A small encoder-decoder audio transcriber, trained from scratch.
Model: 8.78M parameters, encoder arch conformer, encoder norm layernorm, encoder num experts 8, encoder width 128, decoder width 192, decoder norm layernorm, decoder activation relu.
Training: soap at rate 0.0014, 3100 steps.
Data: trained on read English sentences (LibriTTS-R), 15625 training examples, 12.7 epochs.
Rows from block 3 of the audio encoder of a small encoder-decoder audio transcriber, named by matrix and row number. Rows with one number belong to one neuron. Each number is 50 + 15 x the weight over its row's rms, rounded and kept within 0 to 99. All counts start at 0.
After each neuron's rows are labels from the 100 clips, of 14976, where the neuron reaches its largest size: "responds to" is what is common among them. Only what is clearly more common there than usual is listed. The data: read English sentences (LibriTTS-R). In brackets: how many of the 100.
# gate: first MLP gate (encoder.blocks.3.ff1.gate.weight, 512x128), inputs 0-127
# fc1: first MLP up (encoder.blocks.3.ff1.fc1.weight, 512x128), inputs 0-127
# fc2: first MLP down (encoder.blocks.3.ff1.fc2.weight, 128x512, transposed), outputs 0-127

gate.225:51 42 48 70 60 32 39 48 67 40 46 40 33 53 39 39 44 50 86 40 60 52 65 53 50 54 54 46 55 69 70 68 52 67 74 65 65 37 56 30 36 57 32 75 48 46 67 40 48 57 35 70 32 48 32 67 42 48 72 46 34 66 80 32 31 53 20 48 58 31 67 54 35 64 50 84 60 76 62 71 46 63 44 43 40 47 66 49 31 43 41 53 65 57 46 23 56 41 88 43 50 60 41 71 35 30 62 86 63 39 63 60 29 72 30 53 34 52 51 61 81 50 55 54 35 62 18 28
fc1.225:36 33 44 59 43 56 46 43 59 62 60 49 34 47 31 31 27 29 68 36 48 54 75 53 27 59 62 68 61 57 46 75 62 56 58 93 68 51 52 30 43 48 18 63 23 46 48 43 31 75 32 44 22 44 38 51 40 23 40 59 44 48 49 59 40 53 62 24 36 49 50 70 41 50 55 81 52 73 49 44 60 51 50 41 39 33 76 49 55 52 37 53 69 50 54 16 86 64 75 59 53 58 55 65 44 28 43 85 50 28 35 42 22 66 40 62 37 65 37 26 43 44 52 62 33 56 47 49
fc2.225:56 54 57 47 69 28 48 53 62 22 55 21 39 44 57 56 55 50 58 78 37 62 53 22 72 54 43 73 44 71 53 94 59 46 44 70 61 35 36 54 52 66 51 34 22 58 44 78 67 24 77 48 34 84 45 59 59 51 52 33 57 62 43 34 33 46 58 68 63 57 17 61 53 10 63 60 42 40 41 49 54 55 44 65 60 29 45 58 63 44 27 49 39 49 49 37 42 37 52 72 52 65 71 40 50 50 61 46 25 50 28 54 26 43 46 59 55 59 37 45 76 48 33 58 34 77 78 62
responds to: the word "his" (27)

gate.394:52 55 58 32 52 34 53 43 58 54 39 27 48 57 50 41 66 63 60 65 41 76 61 36 50 50 36 36 48 56 55 45 34 40 70 46 36 74 37 46 54 37 77 33 37 49 49 46 46 46 29 39 32 65 59 60 68 42 77 85 28 44 46 48 52 37 76 78 60 38 56 30 55 79 66 55 28 57 55 67 60 90 38 49 39 31 40 36 49 51 48 47 48 58 63 61 51 34 77 57 38 46 33 63 52 68 52 67 39 78 49 19 54 14 37 59 56 29 44 58 24 49 17 62 62 45 33 92
fc1.394:54 45 46 44 39 35 39 46 37 59 53 64 17 66 55 48 28 49 57 52 56 63 72 63 62 72 23 21 94 32 52 63 47 38 66 56 46 52 16 30 32 56 68 55 38 69 17 27 68 43 33 49 56 60 83 50 38 25 52 56 50 62 54 49 34 57 37 47 30 15 44 46 50 76 56 73 40 57 30 53 63 44 62 31 49 53 56 64 21 35 33 40 51 61 65 49 50 28 38 56 45 58 60 65 37 61 60 53 34 45 58 32 54 27 39 26 47 64 51 38 75 37 46 50 59 44 70 76
fc2.394:39 62 38 74 40 48 31 55 74 55 44 83 46 45 61 46 39 76 34 55 50 32 72 49 25 35 42 29 36 61 58 28 34 46 48 64 12 35 33 63 51 43 38 33 41 62 31 69 65 62 42 92 43 30 38 57 58 65 71 58 52 30 59 47 34 80 89 47 52 22 78 67 51 47 55 61 40 60 50 60 69 59 41 52 63 40 42 41 52 56 62 46 44 21 40 50 63 44 39 55 62 35 33 42 43 52 59 58 37 54 37 52 20 34 30 76 40 54 43 76 70 42 39 60 58 58 69 50
responds to: the word "for" (25)

gate.351:56 35 52 69 60 37 54 63 45 60 56 40 49 85 32 39 61 64 46 47 52 58 64 40 61 70 14 34 59 55 49 61 32 49 69 27 47 53 48 50 52 50 41 17 27 67 47 14 54 36 36 67 44 85 63 54 42 60 58 64 50 72 33 40 14 52 47 44 55 40 41 00 41 64 55 25 54 54 41 66 47 42 54 57 33 21 57 59 37 34 67 39 74 68 48 49 62 52 44 47 40 74 47 64 37 49 47 68 52 52 61 28 48 15 39 58 40 36 58 33 50 51 54 59 48 71 35 63
fc1.351:59 48 56 56 49 41 44 56 56 49 50 32 59 72 59 59 58 57 50 39 47 47 28 35 59 79 65 74 47 56 71 62 54 76 55 56 77 64 76 57 46 73 36 44 89 43 42 51 29 52 89 44 59 75 24 52 29 58 31 22 62 30 38 57 84 54 64 46 31 52 24 77 35 65 29 52 39 64 42 41 65 54 38 45 41 68 55 58 49 58 55 61 54 37 51 44 38 63 41 38 22 47 27 65 27 35 43 43 59 65 36 59 34 68 49 26 66 66 46 78 44 59 29 33 43 47 64 26
fc2.351:52 59 39 49 51 57 55 44 46 54 80 54 82 42 23 46 68 28 54 47 59 72 34 58 47 60 60 48 40 59 18 76 79 63 42 70 72 42 42 45 48 71 50 70 65 36 50 38 48 36 46 18 58 64 73 39 64 30 68 24 33 73 47 33 51 44 54 19 54 55 37 47 40 38 50 47 57 28 62 17 45 73 35 46 56 51 51 33 69 73 34 40 36 94 53 41 39 69 58 27 57 32 52 30 38 49 48 35 69 67 56 73 47 75 43 57 51 57 57 48 43 51 63 42 30 66 50 31
responds to: the word "for" (34)

gate.205:68 45 83 53 25 62 41 85 63 64 53 59 48 83 37 59 35 69 42 77 30 59 71 57 22 71 30 74 40 43 44 30 36 74 43 37 38 41 63 43 59 32 37 43 35 34 26 37 50 61 24 38 59 27 60 69 23 50 50 73 32 23 47 52 59 55 54 49 23 63 43 30 66 78 75 74 46 65 35 59 50 59 36 63 59 54 55 44 31 53 56 50 50 68 56 49 43 39 61 47 58 32 25 49 32 52 57 29 37 52 55 35 29 26 48 51 43 48 65 70 50 46 48 41 57 57 72 38
fc1.205:54 40 51 64 76 62 58 45 08 60 77 62 44 40 67 32 68 59 48 58 36 70 40 48 42 22 58 42 36 55 41 39 27 49 44 60 48 30 64 42 23 50 57 58 51 43 47 31 55 38 69 29 43 76 37 33 57 33 69 28 60 67 52 62 43 43 44 65 60 46 63 67 14 50 39 37 33 39 60 17 48 56 41 60 62 42 45 38 74 42 48 43 44 53 53 66 41 34 80 33 42 49 46 48 77 35 69 44 48 72 80 28 55 48 68 36 31 58 72 13 34 35 45 62 49 43 22 60
fc2.205:44 21 45 58 72 66 39 59 80 46 74 37 50 50 42 40 30 54 29 59 83 71 40 62 60 35 56 32 39 46 62 58 72 48 50 76 71 29 58 64 41 49 46 21 70 65 48 44 27 55 73 40 46 35 41 62 56 31 50 52 51 51 68 51 67 36 44 66 67 73 38 54 61 65 52 41 52 35 64 20 57 48 58 79 68 66 61 53 37 60 61 48 65 38 37 31 38 57 22 58 66 31 48 51 42 39 48 56 75 43 65 61 78 47 38 75 62 61 40 36 42 55 84 22 65 85 54 50
responds to: the word "for" (49)

gate.393:22 65 37 31 41 53 64 51 50 67 46 68 48 39 62 45 14 51 48 57 48 37 56 43 55 60 44 50 30 44 54 48 62 59 59 56 40 25 45 48 70 33 47 70 78 57 37 59 32 68 54 65 71 77 31 11 44 59 29 60 23 56 79 80 40 41 68 52 67 81 50 33 45 57 51 46 48 53 27 26 47 64 61 61 46 42 41 58 29 46 35 64 72 59 56 12 29 25 51 35 79 44 33 46 39 55 55 26 64 21 55 66 51 65 41 50 47 77 45 39 32 46 32 41 47 39 53 49
fc1.393:51 33 28 63 61 38 62 74 18 57 52 43 79 77 60 36 37 75 25 59 40 53 61 43 67 46 62 47 52 45 56 59 38 59 54 29 31 41 66 71 62 33 53 81 48 74 38 33 61 47 63 50 75 63 38 53 72 60 50 31 71 59 50 34 50 71 18 50 47 47 44 41 43 63 62 24 66 35 34 57 48 58 41 41 64 31 35 35 52 38 69 34 62 50 42 69 60 70 29 58 52 21 43 45 62 37 52 61 43 59 43 68 41 54 53 63 66 56 18 17 48 48 70 33 71 58 18 28
fc2.393:38 63 58 51 61 30 69 45 26 27 53 53 55 63 29 47 57 46 64 70 54 58 69 52 71 48 62 45 44 32 56 63 62 53 59 35 55 40 57 44 66 51 32 60 48 39 52 37 64 25 60 55 28 34 60 33 39 77 31 42 54 36 72 28 59 71 32 78 40 57 56 29 72 61 57 47 53 36 89 35 72 31 26 44 65 14 41 30 49 67 37 36 37 96 30 61 48 45 42 49 56 18 29 54 39 81 55 36 38 58 46 48 74 50 41 42 47 59 59 30 31 40 59 38 44 47 52 62
responds to: the word "you" (57)

gate.217:60 69 21 51 61 58 51 56 48 53 44 46 38 36 74 58 44 54 43 36 70 57 36 36 56 39 35 35 63 56 57 70 36 45 81 26 37 77 55 43 19 37 59 56 32 55 39 56 60 52 20 60 49 59 47 69 56 46 54 53 67 25 39 21 35 66 23 40 59 54 50 88 82 35 63 67 47 44 62 55 72 41 71 71 64 57 48 38 71 44 31 43 47 36 72 59 79 71 58 41 21 16 50 58 52 55 58 41 62 15 47 36 45 51 60 59 51 38 45 29 21 53 45 28 48 64 47 47
fc1.217:29 73 48 42 23 58 58 50 45 39 46 63 33 39 45 53 72 49 29 49 46 31 52 70 54 21 01 69 14 50 53 37 35 47 51 62 55 32 46 28 47 55 34 75 51 46 55 49 51 71 37 46 63 50 26 64 26 52 56 38 54 66 59 58 48 42 26 42 57 27 38 62 54 44 44 72 43 62 75 53 34 56 29 66 50 57 42 78 73 57 31 34 22 53 62 45 48 54 72 38 44 28 61 57 54 53 44 57 39 16 36 51 52 53 79 75 61 68 48 40 54 36 52 45 25 19 40 29
fc2.217:50 45 81 50 58 62 44 35 28 35 45 40 38 51 47 51 69 86 68 50 50 31 29 65 65 24 26 63 61 55 83 77 65 30 59 78 52 36 87 49 60 22 46 55 32 43 28 51 56 54 50 54 52 59 60 42 45 55 54 31 52 34 56 55 38 28 64 73 49 69 63 68 42 44 68 47 61 55 43 58 60 28 57 57 52 34 45 43 51 33 41 53 17 44 30 54 74 49 49 78 35 47 28 56 44 31 55 40 77 67 64 49 46 38 65 41 47 42 76 40 56 77 15 69 43 30 55 46
responds to: the word "his" (30)

gate.79:60 49 65 62 43 28 49 76 32 43 36 62 47 69 27 42 38 61 57 41 66 90 57 48 58 55 48 55 23 46 43 18 41 55 64 49 41 41 64 66 31 30 76 54 61 61 39 46 37 35 34 48 58 53 60 35 36 55 66 35 86 37 50 09 68 48 40 52 57 44 71 43 37 53 40 47 67 41 72 65 65 74 52 57 23 27 46 48 55 40 35 43 44 42 46 45 56 62 74 27 52 58 52 78 54 71 53 56 41 53 60 49 67 37 74 27 51 14 29 51 36 59 34 70 13 55 46 49
fc1.79:42 34 43 38 50 57 90 36 35 84 75 31 58 67 48 55 52 40 41 42 80 09 49 66 64 33 62 42 36 50 47 50 47 32 43 39 21 42 43 46 33 59 33 47 54 42 45 46 49 34 59 53 40 67 69 65 68 45 27 48 61 63 70 58 34 58 55 35 66 44 77 57 46 66 68 67 11 60 10 40 41 37 65 55 35 69 30 48 81 65 74 46 31 50 57 51 46 63 43 55 28 63 52 41 55 47 51 47 61 51 67 49 34 09 46 42 60 56 47 56 52 54 42 47 78 35 51 40
fc2.79:50 54 45 54 41 25 24 32 53 66 52 63 41 48 45 74 60 25 58 48 40 27 46 24 51 40 51 78 64 59 33 40 58 69 63 50 79 55 41 45 53 84 33 66 46 46 65 61 51 26 51 58 39 42 44 64 29 41 67 00 33 58 38 47 82 62 60 72 65 48 51 57 49 36 46 59 57 60 60 17 52 52 72 53 54 19 48 38 54 38 60 67 54 62 48 58 49 38 44 42 70 41 48 36 75 59 65 29 52 21 77 38 59 70 45 57 46 36 40 51 54 18 59 68 26 50 61 49
responds to: the word "for" (33); the word "from" (26)

gate.15:59 82 51 56 54 56 21 79 37 16 24 32 53 41 51 63 58 65 55 39 22 53 48 50 19 68 91 63 44 32 49 38 31 62 65 66 52 69 48 39 55 45 42 48 33 61 62 49 86 73 51 39 40 46 55 36 54 65 41 59 67 47 46 49 59 55 67 58 40 60 55 26 44 45 38 48 38 62 37 43 49 28 64 67 34 52 43 60 45 54 47 37 86 51 64 72 61 66 62 56 53 31 48 13 64 66 49 57 44 49 64 44 49 88 29 65 24 34 33 38 51 31 54 76 56 58 42 49
fc1.15:51 37 28 28 47 47 32 68 45 37 40 26 44 56 85 51 32 65 79 48 35 43 38 58 61 46 73 52 44 68 62 36 41 74 57 41 60 29 43 17 58 41 75 42 47 44 30 46 68 66 34 50 43 47 85 74 31 53 19 51 31 86 49 54 39 47 28 51 83 34 43 26 69 69 53 60 38 45 47 69 48 43 56 68 32 69 38 42 63 70 53 69 58 57 44 37 30 63 29 42 51 64 38 40 58 43 76 52 37 56 38 52 37 86 55 47 35 54 43 28 58 59 58 60 49 48 30 54
fc2.15:39 64 65 50 27 43 52 43 31 29 46 67 47 42 40 59 51 44 63 31 32 00 60 26 26 48 56 57 55 57 51 16 64 38 54 09 50 69 38 47 71 51 66 43 43 58 57 44 75 74 52 76 70 54 56 64 49 42 59 54 69 35 37 46 49 53 50 58 60 37 53 89 53 55 19 62 40 46 51 50 52 47 62 29 62 37 41 45 38 64 62 63 51 44 30 32 64 53 66 20 53 69 66 38 70 45 52 49 52 24 49 72 60 73 26 49 20 43 69 22 36 50 50 27 47 55 53 36
responds to: the word "you" (57); the word "do" (25)

gate.148:48 31 54 52 57 47 43 50 16 53 86 56 49 81 42 28 50 74 49 26 66 39 41 99 54 48 67 52 62 50 42 80 84 58 30 66 69 51 61 45 40 45 55 48 49 54 52 53 49 38 49 68 37 49 49 75 59 36 61 65 48 64 57 33 35 38 35 68 46 60 49 49 51 56 36 31 12 53 49 44 57 27 35 22 32 53 83 34 53 68 60 32 68 50 69 59 69 49 56 29 59 42 55 53 62 69 35 52 64 58 62 40 44 61 33 44 56 46 28 28 56 31 46 30 27 52 48 25
fc1.148:63 80 44 60 64 74 39 39 62 68 33 41 42 60 36 41 15 54 73 60 30 34 26 42 67 26 42 79 42 79 37 26 56 46 44 61 67 55 63 49 37 58 43 37 52 22 46 74 76 30 57 56 80 63 61 45 68 52 53 37 48 55 42 69 22 67 38 40 38 57 42 60 67 45 78 36 40 53 54 53 58 44 46 41 58 41 64 41 41 24 52 82 39 14 45 64 34 49 09 39 40 42 59 61 56 56 53 51 48 65 54 51 38 29 45 67 73 55 53 72 53 50 60 38 70 40 67 49
fc2.148:31 28 75 43 73 71 41 55 54 30 56 54 36 17 46 61 47 46 37 43 45 59 44 30 71 54 82 25 53 58 45 25 43 57 27 49 46 65 48 54 64 41 88 47 56 39 58 47 43 20 43 50 64 61 29 33 41 55 58 86 48 37 55 56 54 77 60 48 30 46 49 32 48 49 40 49 50 83 46 45 65 51 47 35 58 60 11 17 66 26 26 54 48 57 45 55 55 33 59 29 43 55 44 53 31 37 55 34 42 28 42 79 24 67 46 45 71 69 72 47 51 36 58 46 65 28 47 51
responds to: the word "his" (35)

gate.22:61 45 55 40 62 57 38 25 29 38 49 42 57 78 66 65 69 61 64 15 36 39 38 32 63 59 68 74 55 19 55 40 50 52 46 47 67 18 58 42 38 40 47 47 33 33 48 43 65 13 77 58 59 50 70 58 34 60 39 19 33 49 24 37 46 59 48 60 48 59 62 46 63 55 39 45 40 54 63 76 52 67 80 44 42 56 48 45 27 55 69 47 51 61 31 53 52 49 36 31 45 29 51 51 45 57 56 53 44 35 74 68 46 68 14 30 63 31 27 78 60 67 54 63 80 63 33 57
fc1.22:68 68 64 46 53 26 33 72 55 39 75 40 42 84 68 48 40 60 49 64 62 37 21 69 60 49 58 56 49 25 55 60 71 74 61 34 71 43 43 56 34 48 73 59 66 53 41 52 46 31 40 37 45 49 55 53 32 58 69 54 29 48 75 59 52 42 43 31 47 43 46 31 31 38 58 39 44 26 56 42 35 26 28 26 72 42 61 62 34 52 60 48 86 74 64 42 47 37 49 76 27 46 66 54 43 63 39 57 67 36 14 48 52 74 47 51 24 58 55 11 42 55 42 70 35 34 38 57
fc2.22:27 56 50 34 40 55 66 62 53 61 43 51 84 46 50 72 46 53 76 38 48 45 54 42 66 46 67 29 54 53 54 41 49 08 51 69 37 45 56 47 83 60 77 24 29 46 54 41 33 42 64 49 74 54 45 46 46 33 50 59 63 58 08 49 62 63 62 71 30 37 62 55 65 76 36 71 35 41 49 18 56 68 35 45 46 33 45 56 38 30 49 33 18 67 64 55 40 36 66 47 68 47 53 45 18 53 60 44 50 40 30 57 88 51 66 37 56 70 58 55 47 66 43 26 43 38 72 61
responds to: the word "you" (35)

gate.320:73 63 81 34 26 39 36 62 57 27 29 53 75 65 32 70 57 59 70 27 60 63 51 51 42 66 32 25 75 46 33 37 28 42 37 38 40 65 26 43 62 50 59 48 39 28 46 41 58 53 41 66 44 49 31 42 61 70 42 45 40 35 40 29 48 43 65 54 56 46 47 30 57 67 54 69 62 45 32 74 72 79 29 55 41 54 38 65 35 80 60 53 53 46 40 53 58 14 31 51 42 55 36 64 39 74 58 41 53 59 24 43 72 41 44 58 69 21 34 73 50 25 50 34 53 57 47 22
fc1.320:39 49 70 29 19 33 34 62 46 56 56 44 30 84 34 64 44 52 59 66 26 22 71 53 50 55 24 46 65 48 48 34 18 66 64 45 59 52 56 49 45 41 57 50 31 52 58 71 64 53 26 45 53 26 37 79 00 55 35 78 48 49 28 46 74 63 58 54 24 48 61 39 56 42 30 82 46 42 27 38 43 44 48 41 58 56 51 28 54 42 55 80 40 75 44 50 54 20 44 44 47 39 40 64 42 59 34 45 38 57 33 52 40 45 43 40 49 17 61 45 30 34 37 47 54 50 57 35
fc2.320:61 74 55 71 48 37 58 59 39 47 47 51 35 52 56 37 45 41 44 31 39 25 52 58 30 68 32 37 31 56 68 51 52 45 39 46 31 66 57 44 61 37 53 59 41 71 13 44 64 52 28 55 52 66 52 30 34 69 69 40 40 48 57 60 67 60 45 51 56 24 63 47 72 47 64 70 46 73 32 61 53 73 68 56 34 38 43 63 45 56 66 20 19 73 58 99 59 55 53 55 33 17 29 55 29 36 33 24 41 65 64 44 42 53 38 46 55 39 46 52 66 49 22 81 39 50 56 49
responds to: the word "for" (32); the word "from" (31)

gate.97:39 50 65 51 48 25 73 50 49 45 46 65 60 55 52 30 44 53 26 42 39 43 48 55 66 40 43 59 67 45 58 51 67 48 72 31 35 09 36 43 59 37 50 55 55 39 63 51 80 35 35 39 64 59 47 15 51 44 57 68 86 58 71 43 54 35 70 35 49 38 74 53 24 72 25 36 40 51 81 48 68 69 57 22 50 47 50 12 66 52 56 28 25 58 41 64 80 59 46 46 40 60 50 36 52 26 92 58 62 49 53 49 57 61 33 48 56 57 50 40 55 17 53 26 51 44 52 55
fc1.97:18 73 51 41 66 36 68 74 53 39 66 75 32 39 66 38 43 52 41 49 77 28 54 58 18 45 24 22 44 74 54 53 59 53 72 74 45 54 63 52 79 48 52 57 24 43 47 70 58 71 44 51 76 20 45 54 22 61 19 31 36 61 37 32 42 60 52 65 35 52 39 46 25 50 53 43 51 35 68 56 52 52 52 58 55 40 71 26 49 48 65 70 27 44 79 62 54 28 69 44 50 49 25 26 56 59 67 57 60 62 58 53 56 55 22 43 39 34 47 33 37 45 53 32 57 65 64 51
fc2.97:76 56 61 68 35 26 56 55 37 56 45 30 42 35 50 58 57 50 63 46 52 65 57 88 96 43 85 46 45 21 46 70 74 51 49 51 11 39 47 79 43 65 56 42 34 31 49 40 56 42 67 69 63 50 40 20 52 50 57 39 43 49 46 38 47 45 57 41 36 46 39 41 34 62 35 58 37 54 47 57 54 31 55 54 50 68 60 60 62 61 50 29 14 41 58 45 52 33 13 44 41 42 51 19 38 54 74 49 56 36 33 57 67 63 38 57 51 69 65 46 44 28 75 39 42 35 80 34
responds to: the word "you" (40)

gate.417:85 65 27 51 37 39 40 62 54 47 56 52 49 46 71 31 33 37 25 62 53 33 39 61 34 71 51 36 30 19 33 41 51 50 64 37 57 37 68 67 46 28 47 36 39 50 56 91 30 73 53 24 37 31 21 28 30 62 54 63 49 53 52 63 58 66 49 69 39 45 26 29 42 53 49 67 34 59 57 17 39 16 49 59 38 44 63 43 83 48 64 43 67 49 42 43 39 43 43 68 48 42 59 43 46 86 35 70 58 51 21 59 48 40 48 37 66 22 43 45 43 45 45 41 58 61 30 45
fc1.417:70 61 60 50 47 56 45 58 54 61 53 48 68 46 55 49 85 62 40 38 55 36 52 48 75 45 21 49 64 21 57 69 53 40 65 29 35 44 22 34 66 66 30 37 52 45 53 61 31 21 42 51 85 50 59 57 56 46 30 46 58 60 70 41 61 45 52 35 37 40 44 63 61 55 29 47 56 61 35 52 67 37 68 64 58 49 14 39 73 49 53 50 77 42 65 66 61 16 41 49 60 47 28 57 52 66 43 30 35 67 62 20 54 92 68 17 63 62 58 39 57 82 51 54 60 32 58 36
fc2.417:58 41 76 42 49 54 44 54 45 54 55 23 39 38 49 43 44 63 62 50 31 40 61 46 48 57 55 60 47 59 33 57 53 57 41 43 38 61 43 53 57 59 53 37 47 65 44 65 42 22 54 85 52 55 64 47 50 43 29 43 41 38 31 54 53 76 77 48 29 60 19 56 61 63 70 41 62 41 47 63 72 79 14 73 50 84 58 31 61 87 42 33 37 48 49 83 80 37 64 40 67 58 46 46 49 67 40 36 05 32 55 33 39 58 70 37 17 68 50 61 45 59 77 58 44 65 42 46
responds to: the word "the" (95)

gate.322:65 37 52 46 43 40 41 57 28 44 75 54 51 58 39 48 49 65 82 47 45 52 46 54 34 51 20 43 56 26 53 84 33 47 65 35 43 32 52 60 64 70 34 51 51 67 59 78 51 46 60 64 50 26 38 38 54 51 58 37 39 37 51 42 30 42 34 44 52 40 41 46 58 67 49 70 37 49 67 45 45 36 58 21 66 60 60 43 65 58 54 36 83 82 42 66 43 24 58 64 49 42 71 33 55 56 72 64 54 00 64 48 31 39 51 76 56 76 48 85 38 36 68 34 57 30 29 71
fc1.322:67 53 46 76 49 65 07 53 34 47 58 73 63 69 67 63 53 52 57 44 48 54 54 61 62 31 34 27 56 51 39 64 73 43 37 49 38 17 44 50 48 41 60 28 81 40 46 34 58 47 38 13 58 32 50 23 37 42 38 53 41 49 41 81 54 56 38 57 55 43 63 11 78 45 46 48 37 76 49 44 27 52 69 44 20 64 43 48 53 66 43 66 59 64 75 55 06 58 61 47 52 37 47 53 30 74 50 60 57 42 45 81 59 52 53 52 77 43 54 49 31 30 55 46 51 41 41 44
fc2.322:32 56 29 46 58 47 62 58 63 50 28 54 40 74 42 48 44 57 47 47 60 71 68 20 30 68 45 41 39 60 48 59 49 59 46 36 51 32 31 52 70 37 35 39 81 53 37 50 47 61 46 35 72 17 49 59 71 45 21 93 48 53 55 51 34 27 64 45 39 30 42 34 74 73 70 53 48 63 66 55 52 29 47 59 29 57 48 53 26 46 53 51 67 29 71 59 27 46 39 62 61 39 68 53 39 92 54 88 49 65 48 66 58 52 37 64 55 39 81 51 69 45 42 57 44 81 52 44
responds to: the word "the" (87)

gate.373:47 57 58 70 45 41 49 32 29 40 82 55 75 47 56 32 55 57 79 63 75 51 38 40 38 35 46 28 23 46 45 35 47 68 22 55 67 46 58 96 62 61 54 37 58 36 66 71 74 63 45 54 23 71 50 60 43 55 56 56 62 47 56 48 32 43 51 71 28 34 28 66 71 27 45 47 45 28 33 40 51 55 62 56 52 51 51 32 28 40 82 58 75 56 41 53 49 55 47 67 70 81 45 36 30 58 91 55 48 37 34 44 48 33 56 33 55 40 29 38 60 46 44 64 73 44 51 59
fc1.373:15 28 47 48 46 70 66 64 61 41 51 54 69 58 59 60 61 45 72 39 36 60 55 80 40 44 65 72 31 62 34 36 77 65 63 26 26 35 72 30 39 38 49 46 49 60 72 66 65 64 48 61 42 56 48 56 46 52 16 58 77 58 41 72 47 30 76 59 36 78 54 46 59 42 52 70 42 65 53 23 63 45 66 42 42 44 33 53 41 29 35 57 67 32 48 74 50 69 42 40 42 55 42 54 40 29 26 60 44 51 34 41 23 61 83 74 32 42 46 71 57 62 56 26 44 31 28 51
fc2.373:38 52 39 63 67 72 53 69 54 41 71 29 64 37 37 36 56 55 57 56 64 48 49 59 60 50 66 61 29 46 50 84 32 60 56 57 48 76 54 60 34 50 84 16 28 51 39 41 65 48 65 57 62 57 41 63 42 61 61 40 53 83 33 43 43 48 38 67 56 40 55 52 45 29 55 57 42 75 32 53 54 36 55 49 40 69 45 24 35 59 50 42 19 74 29 20 41 82 54 58 57 63 37 63 71 52 24 37 56 57 43 58 36 81 84 49 36 24 29 50 52 42 74 37 39 36 59 73
responds to: the word "you" (47)

gate.238:28 55 38 54 30 33 36 57 45 63 76 58 33 26 50 48 54 38 45 77 23 61 47 63 59 69 46 38 63 36 24 49 31 41 77 38 61 61 42 72 54 50 45 39 59 64 40 20 57 59 42 68 51 05 48 66 46 34 54 65 30 50 60 56 52 37 48 51 57 27 52 51 44 59 37 44 39 65 43 55 71 76 76 54 34 74 67 69 37 67 63 47 41 33 28 20 63 62 41 63 37 35 79 69 62 55 79 65 66 51 42 52 69 58 50 49 33 43 65 47 56 36 52 84 48 54 82 48
fc1.238:37 37 35 70 47 61 44 33 41 59 39 50 64 44 52 33 46 49 53 52 50 29 61 73 59 51 47 61 37 57 50 43 43 48 61 52 39 32 73 48 65 74 76 57 57 44 55 72 20 32 75 21 55 58 50 65 62 47 69 55 44 66 29 46 52 33 53 57 69 64 42 53 54 57 55 36 44 48 41 46 16 69 42 52 42 61 53 45 45 67 53 65 82 28 51 76 13 60 49 30 42 48 73 50 55 35 63 68 61 39 19 96 45 70 81 65 48 28 37 40 60 70 77 46 45 32 21 66
fc2.238:71 60 69 48 47 48 76 70 48 47 73 43 43 55 65 33 66 53 49 34 49 39 32 29 39 30 37 66 52 63 39 46 34 40 56 45 44 49 57 66 66 51 13 54 49 65 61 62 60 58 52 39 63 46 74 63 75 37 60 28 48 58 42 33 19 28 57 17 43 46 22 47 48 47 44 44 72 51 78 44 42 77 14 73 30 77 57 73 68 43 51 62 50 30 56 43 29 59 30 45 53 62 46 46 44 56 48 30 30 24 49 32 51 43 19 52 36 70 39 74 46 30 54 67 37 62 28 40
responds to: the word "for" (38)

gate.419:37 49 30 34 39 59 75 47 45 39 47 25 54 53 63 58 50 31 37 79 23 52 40 47 35 68 42 32 28 32 61 41 49 80 59 56 46 49 66 57 39 49 26 36 50 37 61 23 30 60 62 63 28 73 64 44 53 60 63 99 50 22 60 55 59 68 52 71 16 38 40 39 34 39 60 70 69 72 54 49 30 57 43 44 45 80 42 52 54 53 31 38 48 59 57 48 06 64 63 55 23 62 59 54 56 28 53 82 60 33 62 35 49 44 35 48 43 61 50 53 55 52 57 49 63 57 70 45
fc1.419:17 46 63 45 58 43 58 68 44 55 27 56 53 63 66 47 47 43 56 49 46 52 47 55 45 35 55 55 60 49 73 47 51 63 29 35 01 57 50 48 59 41 41 54 28 38 18 43 60 27 47 35 63 71 45 58 64 54 42 35 62 35 38 39 51 77 66 39 63 64 40 61 96 60 49 33 56 13 50 48 82 62 46 29 61 35 56 34 31 48 31 39 30 53 39 56 81 74 31 58 48 46 72 65 35 63 55 39 48 51 17 45 54 26 47 63 56 50 52 80 28 59 51 53 27 42 38 45
fc2.419:52 61 64 46 53 62 48 53 52 49 69 65 44 55 65 71 66 73 39 79 50 59 50 43 79 34 87 58 39 54 42 61 49 44 48 77 40 55 70 74 25 70 39 43 44 37 66 64 43 39 29 79 36 62 60 39 24 40 35 17 39 68 58 39 51 41 76 46 32 49 70 53 60 47 84 66 36 67 61 44 65 63 61 67 60 52 37 49 43 54 50 46 54 50 77 34 70 72 54 47 51 39 44 35 44 52 55 71 39 59 58 30 41 47 62 83 36 55 31 59 24 61 40 75 28 13 60 34
responds to: the word "the" (94)